From a checkpoint of a small multi-label image tagger: 48-pixel images, patch size [6, 6].
Rows from block 4 of a small multi-label image tagger, named by matrix and row number. Rows with one number belong to one neuron. Each number is 500 + 40 x the weight over its row's rms, rounded and kept within 0 to 999. All counts start at 0. Numbers have three digits each.
After each neuron's rows are labels from the 100 images, of 14976, where the neuron reaches its highest value: "lies over" is the class under the peak. Only what is clearly more common there than usual is listed. The data: Sentinel-2 satellite tiles (TerraMesh).
# fc1: MLP up (model.blocks.4.mlp.fc1.weight, 384x128), inputs 0-127
# fc2: MLP down (model.blocks.4.mlp.fc2.weight, 128x384, transposed), outputs 0-127

fc1.67:405500500500500500500466500500500500500500408460456500563543500500508462482500500565500451442480486500525458447413589537500500536549500500500481564500500523596580500500500531500451500439500563452471471500538500583532530500515550549612500460538500500457500482467419441500500500569519466467500463451500458500500585500500500500530500545500450547440500569530550554521476500446500500388500
fc2.67:576500481454500430500500389450500500500482500500553500501500500500500500500500480467500500500562500545500500500565500468581473500500577500478476435540500500433435505580454566592500465494529500469500500450500420464500500500515500500514500534481460503553479500500554500535516570466508559591467530489580632460523500500542393500477500443500500410518500438468551443500508500500457500549500
lies over: snow or ice

fc1.3:582500494500477442522553544440500500500500402591500449500622500500500457500500500559500528500500519500569500500562434500434425514500500500492500500500547500500500500364500408500500500500524500500434500500543559500500500500552500477420500500500500535574500500500562556517484456500568500517604500500542469500411500415454500500500500500439500500425500527500449500500444473500462529500500
fc2.3:460500500514500458500556500459500500535500626523574423500500500500568587417500514462449530478496500500449430413500467500500551500500500455503500500447500589447500537500500500500500500616555500500500500500500500494500537500500500474500456441555500500500500500431500421500547453440500552500500500391519500555500485500500509536500500411580582480500500437500556500563535500500416489500500
lies over: snow or ice

fc1.295:415466500575500460500500468516458592518500540464500500500475500577553500542500500580578581500450500437500500500499500500462441500573500500500465555485556500500458500471500421500621425500544556500428500616519440500500500487500500479474500500500535512500500374500500500576463485500500500460500500500500500445500456500500456552500500462500500437500541503500500462544518452500553414500551
fc2.295:454517415511500558465421500372568500500500500468450500500500500500479452541441511547578500568500500500500500500500500579423459500463500479404500512474453500500550516456545500541453466500560562500524507577523500400500500443563500500500500500500500500500556500605500514445561459556500500500500474514500500500399531500500500500500586500500549545500398540492500500500500500455500500557500
lies over: trees

fc1.42:425500500500500500500524524500500520500457525573500525480500500500500513461500485500527500500526518500413545472546430362421500500499500500510500500500500532525541471577537575500500457542483500576526540465500516500500500455500443533500500532500537541461464500551456500500500500532653519442438466473397500535500404473470437535554526483485435500581433566500457500485563533531486500500500
fc2.42:500500500522500559461446425428477500500461500470451482500500500522442458500477500469424466500471500502500500453500518528500500500500537473500471500552525523481450528518442577410500547500521500500500463500514437540500450489464500400446500472500459500500500500500526439500543500441500533577500558500684603500438484500500585464500500500585558473521530518529573472470527447500465500460500
lies over: snow or ice

fc1.185:557406500457500567552525647500500541500500500500500500529543500479500445452500500566564480500500500500500438500500500500513475614500500340465500500500500572500471448500460500500564403500548527500425500457470431563500541524517500468500500500500528554500545481494500453540500500435581485533471500500515500500500500529546526500583461500550532423500510500549500500500500536500508500537467
fc2.185:446493463456500500413442500459564500500471500569422442500500500428571467431485500500481500526551500397500500513500458465500500500546500500500574506512500500437500429454443500520500457413500441480500500602551500472509523500500515500557401544445564500554584500500559462535451500500500588488500473500500477461593500500500500500543500472433500578500500534553500500500500437542500500501500
lies over: water

fc1.310:567467500500473471448500576459500500543500500500500562500500610411500500481451526480500450500500568448500500500476500500500500500537500500458500500500500441500567479478518505440429422500500617500500500500500500589500568500500599453476565500500544470477514413500500500500500500484439471466500569500500500398500500500500500569491500477500568539597500551500563500488500559564581514457457
fc2.310:563625424500471500500500469500500500500556540500500505523500500500548500504500500500494500500500467500677583500500453500450492500638500428448467481475500500478547500500541498430435447457500567475500500500500528416500500493500500500500524508464500500500383500571500593500477490547500500500500604500483500500508434479451500532500500500478500500443500500442500500500500449484450504460500
lies over: trees

fc1.369:434541500473520500525615453486455443500500500500515456500500500586442520500438532500469408500500461500457500469433500450500500459500500500500500500500500500541561500548500500500437500500500515579584485437500402536447500500467608500437500500556500500581500500500535500500446500443500538489500500500500402500429534500539564542575500500500539524567500516479447500500405500500444435455500
fc2.369:500500500500500500366472632500390500500570387529500579500500550500500537524500500500500500500500500395500500608500529500500500500514502601500500500500500500516500448467460500500500500500500500500500500500539540500551500487500500477575462496431500500500500500500525500500500434500518509498500377649500500451474497500515500500500500500500500500510500500500594544500500500593500500500563
lies over: crops

fc1.163:446439489570362500500558500500500500500500543500500477532500525544602433484500500500527551500500500500500437434500500500500500500447525403500500470500500500500500550569462561500500469528500520568562500536521500500514500500445546500500562451500533544565500412549581500483482551500500556448500500490500553500406500500500543417593500566544569512500432459500483500575500500500486500453500
fc2.163:485500437520561500500545504584500500515550472518601539500523500448562528500500523500581444495513619410539407500537457435500503500507455500500487500410554519589526448441500456500500500553420511451479500552500500500500459436476500500474500500449500500500500508539500497457500500500547428568500500500445500518507599488500529500500530470500500601500500500500547500518500567400500513500500
lies over: rangeland; crops

fc1.331:462547500444500500500524520643500500448500551500500500536635500500500579500478500500500471492485500451462500500500446500500500500571500539408390571482500500528587500500465500529500529500500560563500500500500436500502614500500500423500558500457500500500549500500562500447500462516500500544587588500500500450500500500528500546492500500406500551500500500500500500500565568500437500500500
fc2.331:445563500500500500500500500500435546539500502500495500500500500463500535476428514500451500500516548500537663500500545504500500529453486520500500557500500500439500500500413500500500448500500420500500545512529500500500500389500500500471460578449500517545500500471500500500500551556500407500500500500560398500444500500500500407500500500500500558413588574500558500478500426525464532613500
lies over: trees

fc1.2:500500500471500486500541471500522458444482557541528433450531568500457458461500500500550500453586509500564500588500480500548513552473565500485500500500500508500480531500586562500496435500535512626500527419458500514500589491446500500598500500529451500441500434512500500500437500500500542500518500500500500463454467500523592543500373500500483469500485500500500500559578500452537450417500
fc2.2:572459500448500500555492575500500539495522526426547500500444488533500500500544467500528469500505500540500480405500478406500500445500440500572556500447483509500439500491416500500547470572448500565469500567500465500500414605629490500437500474557500500492546500440433500488577500445500500500500500500494500500567500509576500464500500459556530500481500489500459569569500500565500500494500
lies over: crops

fc1.1:500500429511534500500500639412460500493525565500638500500534554500576500452440500500534500500401500500500470500500500500500500500500500500500513500500547500531500500467500445500500500500500538562425483500527454441500459500532500479500500500500500583500500403423560500588500460451500500500500500500500489525500453478500500406500500500436500435418612598500500500500541477500466500500500
fc2.1:500401500500500563500500445458500570500500500566525460437500460500544500431417469500488500463482545500500440500549500559500555510500449428500500500428500609500500500500593500455383453500500537500500500500472449500457569587500500541539500427500500520500500500500500500500500500417534597554500429500500500500465500462500500443511500500533539549500471527500500577500500500500412570456503
lies over: clouds

fc1.113:485500472500500414522500452519500500500500439500500500500500556500500536500553531524500500521500475500500500400500500500500500500560557552500500588500500413557531473500551500409536538476500549555472500556500500500452500500500500456500540500500563500464436434500500500470500500408448500548500500500557526500500500500571443541500467500423500396577457500500360481539458445500625500473500
fc2.113:548516500472462532500512500554443500500500500500520500500500548457443500579379500509500529640500500500550500500521469500488500500500537500420406500500473500500567451459500529500471500500529520500500500553500500372500500468500500422450500555450500516392500500523500500500500496566450463455500500500500481500495500470500481550500470490422500565430500562468568500496500479385500508596470
lies over: trees

fc1.225:548500528414500500456474500520544483558463430610500500500591462530548534461500540494500470462500552521447443500500500460519380455455500445523500500483510461500500500500557500453485500437500562500567562500500545454537536577459532457500530565500596443500500440530433538541467500500500500500565500461487500439500500500564500500516473500452458491500444487500500500550428544500596500500541
fc2.225:500463500436500517500560500550431397500592500500500500500500500500500500475482494491453472500500474494500510500500468446466545500527500500500552473500500553500551428500500404500559500534445500515572455458485500500512603500500500481527500500417500500500500500447500442457485563522500500500514432452484500500466500556467500458500564527500500595447500500500626541500500661500593500468508
lies over: rangeland

fc1.35:457493558535462548432500500452500500500407525468500500526530576500500567477500500500500496469500500500500500500596488500500539500474391500522500500500397581428500447500500500468468428500522509500500529477500500500545500500534500500500563457446473500483500611500500500500538423429500500471577532485490500500500500500500500421459500577544500465570521529479526532414538558445500500386579
fc2.35:500530500573625500418550576449539396500558579500500500445500425526500500451500500417487500500478464500500503552500579500446500514500500500500500584553649500500559489445500439510500451500500495500602500471500500541500430500419500507452520500500537474525500500500500478500426500472500500526500500546500437542500500462500500500500461557500500586500500500482500543500500500463556502500480
lies over: snow or ice

fc1.78:500500500500524444468527500426493481500582508467500500440475468478646500475479500426505500500415500500509500500566500531500462500500500500440500427500500500500500417500524438520500579500500538566556574500570500500476532500461500500500561500561500582500500455435546581396390500500542500478538530500521500500475530500500457500552500610469518500457541536500500500500500500500533454466447
fc2.78:476564561384470626500500500527513500484500513500511500500500500469570500561598500458500464500500500418502521500488500592500500523570550500500500491404398500500576440500500510500546500573500535498500443424504547560500500500500500500500542500500488500426500506500500477500465500528445500448502578500500500500500500500399495500500500526500461500500560500548458598457482500500389500500509
lies over: trees

fc1.118:419544469500500438500500500500500523575471534500500449523500539514500485500500500500491500386460568540578500500423529522562530500500500460500500564558459500500500550500459394500500534500500547500482500500500556500562522505605466437643500500500447500500500500500537444500387500500500544434500547488544454500500500500500500509500449584423515500500500533533500467500409500436500490471500
fc2.118:590500500457500500551455509518500535500500574500500466500500528500500486513500461500598500500500500500474425427500506434500553515500500500541500500460500500500486523500479586500500500538506574500500500500500456480500450540515500563509450430500500542465533500453562500438623463464453445566500500460500528500500553500518500436500500451625500431424500383429532517536500575459500500423500
lies over: snow or ice

fc1.175:578500562500483500500452500432557500524500500557500500562441500500536500500500468534500527437500549591500500510418500549500500500500584459500446500500504500500500564498573500500467500410535535556422500500579500500476598545438500500500519500547500513541500394500500500500383500456500608536500500500500500500438466499553500527554500544401500437500500500438500470530500500500500500500435
fc2.175:500530544402500524500540500455500575540455500500499500500498469413500500576551481500443483500474500421440453500500500500500500513500500421500500500500500391460607539461500523526540500544500592468500500458500375500500467523500500592574529500529500500500500500500500500500500500500500468416458452500438500500500500434581500465532500468500571500588464500500500559543500464598500500536500
lies over: snow or ice

fc1.374:500468500500349500500529464524390481439500512579500500500500500500560500500500500558500548500431578456548528470500500500567421500500568500500500500500500500518559500514511488534473500466500622500425434545500500500500466580579552500500500500500474548500550459539500500555500534524556579500456500500540546500489500461500500500500500500445500439500500537464547500455500554500595410500500
fc2.374:516500500435539636453610500437500500500500458500402500539500576478500500500500500550587500500500500568465408553506500500543500500438560500500531500500500500555500555426500422500500536590500593500500516555500500500500500549500500500500476500575535500500500500500500544475500562472542427500500589611472500500500421500497500500500500500500500500500458500500500500500500500454422554469464
lies over: built area

fc1.104:415500500574406426454468480554500544500490500456430500500500619576566461454500470500500500500500500500560500500500485421477500500500500449559468500500500500556500422500500500500450500500500598500473500576525500500597500481483557435540500500565500483597500450500569443500450500453511549537541500500500546500527542500532500500605459442500500462457474569500500443500500500500500500488500
fc2.104:500500500563500512525500557541554500500377542500500500440500500500500382428500480500500495588500474471500447526500500500500500543500505500422500500445500500500568525500412500537500500500560500500500500488523641474500500500500500500500627500491500500500464500559537426468500500513500428500500433500448500500414500500500500500500401500418572500500500500500493447500525500445500500390500
lies over: rangeland

fc1.304:500490500500302492500522500452500475500500500524500398500527500500500500500554500588439533465500500500500543573568461459500500533403558500500425500432500464459435500448500500543500500526500500527587451500500500463544556543573464500539500500590500500500500500500436562500525500507500500500480526496561500500500431481500473500452500560500518500500500500500500500500494582415500415500500
fc2.304:500500492424555500500448500533500449469563419500500500471500536444581540499537500500617500451431500450500444556553438500500445461500500500500533500558500559540457500471553433500500532500355477443457611500500500500479500525527500548500500500500458500531500500482526500500437500525432470500500540500451500500515500500500500500500572487500491500555385500500453531470500486500510589583500
lies over: snow or ice

fc1.20:472500500500596500473500500500500500488525446500457437481514580618500500500500500500500541500500441447500523483500500425500381522557447530500466500576485500500500555533500500540445569458500540500546500500500499554468500500500452533500500400500573551542500422500413406440500500500500500480500460544500500500500500411500500500465500500500472500500500471429484423500500559453382491448500
fc2.20:476445534461461500500439500419500467500583454500473500459500500500452458600500500500500537500599500500500675470500537547617500519434480500470500515537500457500514500500465573537500532417500500551500500500500500500500500585465500500500472464477500500546500500532500500415500500437520445500478400500500500459500504500563500451468500500500557548542548500410550500500500500549500531500493
lies over: water

fc1.270:500500565464500555500463500399500465475500500579445488500500546500500500500500500564500500403500513569523556465491500500500412500500500543500500501500500500500545500500537434436461500412522500500500500500585500531608500475500500500500524451510500500562500500500527560551500543473480563500556583500500559500457427435500500500475474500462590415500500575519415500462435500481500548396500
fc2.270:500500500495533500500541500608500500500500482513500500448457500500500404481394500500563500500500500527500425445500423500559500500500500369571500500593613522500500561500500500434510500500500500491500407500500500457438500582500541524511500500500500500500572500457579500451500500500461500500490500500500605500500500500500500500550500440514489553500500464500500566603500534500500500403459
lies over: snow or ice

fc1.123:500537500500372527449516500500456500493500500597572500500513500470586550500500500500500404500455500458488500448500402500500500524500596522416467442500500500532500475569470551500461515554483607549438474566477500475500547520439500458570556500568500617500500500461500535500500500500516500402537500500500500500500500453500500529500500500462500536500500549500513500500582557500533500546500
fc2.123:500540428500500500500454476446444582500539500456415552500500543500500526548500500500435500613564500540581570498444454500500500472487500529577500570500538500550500484500431500500500474534416579417496500500587500548500537448526561483427432559500500500500500500539500575500500516547500500500500593480500500500500500500500500466460473500500444449500546500410464568465500500500442500515500
lies over: trees

fc1.59:429500500555500500575500500500500500442560461428500500597573500500533500455500558579500500426473500528500500476500582543387500500548539555500423500500572577571500500477500535476500476436500546500500500500500576500500500528500554500500500460451500485536500428442430500428500500500585500398527500500437500576500452500500500500510500500500500500417500500550500500500500500427500536500446
fc2.59:517585443500500455451533474476500470479451500447546454500500446500500500497500500500500500503500562500500500550500552486579573500500542500472500431521500550446472500561500500617527426500550481500469547460500430446500457500522500500579571500500500472500500500500440500569500526500511520561500507581553626466500500500500375500500514500475500463500438500500631500501468500483500500518575
lies over: snow or ice

fc1.17:475500500500500447541500500500500466500500443595500500500500557500500500449593610455500392500547448621500500459500472448529456465500500536431500500500500473551500500589500444397500500495500500500500457500500465500388500500500500500500455498544401447500500500500575538500535500500500500500545500500461500500525500500554460563500500589447515500541450576500540500500470500553535561461500
fc2.17:500452569452538553430443500519500500500500573466500500392500500437500410516500546539454500541500489609500456510426432500500500500535500574500437500489461459445570500391500550500391500500473470500500445441540536500500500493527500410500500568421537500500500500500500500500435572510473500426500500500500500430542500500500500543500500500407500523456463500500500500500500500500534500551500
lies over: rangeland

fc1.182:500387482415409567500500610521462500469500512500545500500515562500558500500500500628500500500562500500500545500473500500500500557551506420500442460500500500500500495543500472500546500500500601552421456500430427500473528500491500521544500500500550546444474500500500427587500500473500500527531500414550556455500500455500557500529463408500516410500500500500500500500523536500500468536500
fc2.182:477500500500500500500505578500538500500500500606466500436500500428435428534500500532500481486531516447442405435500500500536500500451500500438577527536469563500584460500520452500469500500500549500500500587559440500500500504500500500500462594524516500502500500421485500500500547450522500500500500643500500433539500500571500500500587563554577500528500571461398500500500500500500500500492
lies over: water

fc1.28:434516532563551479417521579480447615500500416500466500500500490500500568500433520427500400500505476500500500500500467437535476500528500500500486436433563500435500500500589429500500490500478500434456500403500500500500473539400500500500500500500556517536471538500500552500397476500478540436549517500380546500470500470500438500500500568500500536500469500500500555500500500500500500524500
fc2.28:452500435413500500500516556425500500500500588500553510500500455561500500550500500501500500500500576425572432500500500582500500466521500409473500431532374500458500531557518500540555417500570560505500500610484590500489500500579500542500500482500465497500500500544523500500500500500500403498500500441500445500570500500522526500500500500500459431500582500519472500502507519500500500563556
lies over: trees

fc1.266:415590511500460500570500509529497500500500470500463500500483566500554500500602500464517480534528547550471500433500500438536500500543500559500500500472500500556557500528469423468447500500500546597449469500569500455500528500404500466500500500548500456500500476440610500537438500500500450500543438532431500500540563500500500564500455500405500500500409500500564500500438563466548489467500
fc2.266:524500415500500624500469500500500500500500530500500467500500519500500472537455500500522541598580415568500500500465500565500605500500468529500492500500500474408581500392509542500500500500500519462501418446566572500535500500544500436500581500500473500446473500527500532479444500618432500485546500500500500483500451500500500527500500500500500500419500566516483500500525449414500435535478
lies over: rangeland

fc1.281:500415560493426500500500500500466467500450500500500407500480500572500522500500500497500500442500586553563500500500464500500500500374550526517408543469474500481500500560520500500500500433500500500532500500500500452500500500508500500476572500500580568500500536500500500500500551452500500500520612500500500553530500500500558500500523500500510500500491500406410500480536556383631451500590
fc2.281:500500500464565577465583500579465554466578471516500594500500500432500456453548510500566412445500500500500394586477500500500440500562500441500593481522594575512500500500514447500500500541422529420574537477448500515500552500500500500500551481500500500476500500500447528500500543500500500472500428443500500458500462422500500500500552500500500578500484500542500500500500530500419500500500
lies over: rangeland

fc1.0:582556500500500398500500513500602500455500500570548500493558536578500500436500527500550500540500500547500500500580434427500500500500500500500438485534500500556424467454544500500392437500537500500521539500500500455500554500500500447410500500500500517500500428500500543458489500536500500500531500500500472588500500482583500500575500432500429527500500458500529500402500444434537437568500
fc2.0:500500500416524491573548468500384500530500465462475500583503500500447500500609480470500469478500494500535475459500461498409500548500540480459485536500544500500467500500500487500500464446500500536520500465500500550500467500417407482526500421500477500469500500447615526488500540475500500531500487612549500500500549500559478542500437631500500476447500591462500500500500553572456500500500
lies over: crops

fc1.33:444589481500404559500500520500500500536413557436500500539520544500500517500500500500500500500492500563457529500500483423531564540500430481500500500453430500483426500500500500500500500500500511500416500470500547500500500500515500500575500463500481585500445574575500446524500390437500500461524506464527567556429500500500566426500500500500538500585526500503527526455500563410472500412556
fc2.33:500466500551583515500474500500500500500585581500512457440500467500478500589417500497432500509403500414500462522500537539500572500477500561500500548500531500500594484500580455565500481457457543438568486450500500500488500551427523449500478500500526500458500500500500500471511479432500451500500522479500491500500555500516500500500469466442448443533547500500471638594500500498584479540478
lies over: snow or ice

fc1.271:554500500500479591500500500479556442500494500500500500500500545519561500500500564500445500548453444500500500500419452535557500500500569500565413543490500500562459500544426500500500500500530578500571565525500500445547593500500500525559500500570500500500500490444474500500500500500572500500452500536500500500500431500500500422574500593603500500562445500437500602443500513500466421500500
fc2.271:450500500607500500500500500587500500500500409554500526500519500500500548500500500500500502500500500464500397500574514500500500500500500500500500500548643500500513597500542500408500457500397500500486500500552500500511456500397500576500492329433500500587500500475500563500500500493500500573472500521500500524500561500500500500500500500466513500543500500456500493533478500500500579425500
lies over: snow or ice

fc1.128:500447526452523500472473500500500451500528500584500500531596500452500500438500551564456500450568500500500455500475500500500540500459444480410500546500500602463500543500528468494500500500527555519414524466491500500557500500500583452490542529447500500435500611500590433482500500405546462475500566557460521500484598500538536500456500500500449420500559500500500500439500500500511500448550
fc2.128:500500468553552500466500500478500500500554500530464556471500421530514500500565500472500500485513446500500500509500500500449437500547500500569500549520646500568510580473500500500433456485446486441511500428532500557500500469476483500500493500500500500610500500464464626500487462546390521577496500584446398500500472469500500452500479583470481574473500496500450500500500500500495557500500
lies over: crops

fc1.47:537500457517500500522564500435500500562529438567500500500540500500500442472500550500490500412442475500500398420500500500443415500500527560426500500500552500500559500480500425500529500553544478443500500540568440599583500500500549500500544500500500500500539550500500527554500548557571500500500470500500500500500500426548500500594500500572500500500500500390416442535475500558500530500500
fc2.47:457500551500581500500500513500436500532536672500560439472518500500500500421396500500439500500500500470527474533557500500500584457500500500607500500500500481500540486527500500500525460459522576500497534500446500485500500500472500519500468500464500546500500500416470434500500454461500500481500500445441437588533500500500500500500500476500521501500543448500602616500500515389500500465494
lies over: water

fc1.323:455550538500500500476474500581500500500500500500500500500550569479598573500585500603500434534411500469500500500543500456500498500542616500428462500423494500524500428500500500500500527500489577500453500500595525416455541500500500433500557500439557536460500416556500500500415500520500500500523529497518500434500500500478500535440425488421460500500446500440500500550500500520500500510500
fc2.323:472537429500500500466500500467500590500561500500434500500500500500530500560431500500545500645532500443558633516500415500497500507500500549444500516500500500486580501500500500500500500532435500442500500530500500417500500500500500553500426609500488500469500500515500532427500462562500414500500500500500428483500500500556500527500500500500500500422500467423500528500500472398500500598514
lies over: trees

fc1.111:500586500500424553500543637549500417500500500576561500510500615500500558484537536453582500527500500500449457500562500500500500500595500439500523500500551500555500500556544500404454542522481500528544500447500500418500500500500500527602500500500500476500500500500507500500470500435461500453550500500500500500500500500500475500528447500500586556500409500572558500500484540439500500500536
fc2.111:445394500520566564500500500500500500500500500588500500503540479546500557480500523500462500500500500500566427500500447532500543500500500522399476465500519500428571500500500442556551564500500580374476500479500500500500577467500500575509586478500500500525500500500438527536500500565560500500500420463477500436627456578500500500500500465471570500500500462523533500500500500473525500421500
lies over: clouds

fc1.211:500432554477471500452500500427474453500415500555500400525500500500605527500500541532500541419500500475584500500500487500500476500538540500464407500569500500500546540514470458553548541474523500500439457554500540530450569500563566541473479535570500570573532500466500526500470510433528551500541467468500500500500500417565500500500500526500500475500458500435414515423524500585500500500500
fc2.211:382500559500537500448531506457561500500500451500503500461460468564478500524500500500500520500542550500431500500500500473548562461462494523500500500592426500500680500526500470573500528500500500500500544500500478500500500500500470638500397540500500473542425500462490500491500500500500416436516500465500500500548500500610500500500500421529550500543496500500500500433500500470557500500500
lies over: built area

fc1.327:459500500483380500500516500539500500500500500500500500500500517536508549523508500565500500518500500500500500500484500500500500545575594500551412481460422455542500431500558500480441528500523535500471401500500540472532500597500500500500467544500597605500409500601500496500423500500444500410500500500500500500408500484500559447552500460481500535565539553551500535500465554442500500474500
fc2.327:500500500459500477569522500494515431500518523559500500560500500500474451548530482500500500553452500500398345602517494447415500500447500414500500500480500447500575533500500410441540500479482500500500491545535545428500521510576500438500500483557526500425580500500500422490500500578500500500476500500440375500500535496500500500500500500500500476516500475449459461500500527500510467559500
lies over: rangeland; crops

fc1.320:500565421516500500479500500548500500500500500500500500500500605558613500456500472500500465450490500500520562434576500487500475431522610500500454500500500500500500554500553500500400500558452551500553500405546423418521500500500529474500500460500500476500500500500549446526532575429500500527500500572500590500500578500500500500500475500472543500596464469500421500500529508500433458453500
fc2.320:476490610537439500531500500595521416500500500500500500448500500474500461596500512500518500500500525500530500500461500442500446523463453544500468479440500458444500570500479551500599500500500534500500500537542500500565500500549506550500592437500469473500449500500500500425472500461500500572455500500393564500500500427498500500500500500500574500500548466390500534603500500500500500420423
lies over: built area

fc1.346:521500538500445500500513449500472500499500451619500500513589500521500500490500500520500500500500460500500500595637500488459433500500500500500454500500531464453439476500538500530500500500500525449500438500500500557500500561469593500500500532500431500538526470500500500500519500500523543554500478500500500388500447452500500500538535529491439456500420463500500627611500379556515539500527
fc2.346:441485500500541500500453500551455500523491555500577424469487495541500552522500492500441548567525467501527500500482500500537500500464500548511500427521466521500563469500500500537500504500488500500544500576480466514495451541459442530500408500485542477429525500437532500477482500466500425448500551399500500581500500500500500523500411418500500500500605368530511573500500565446569444442500
lies over: water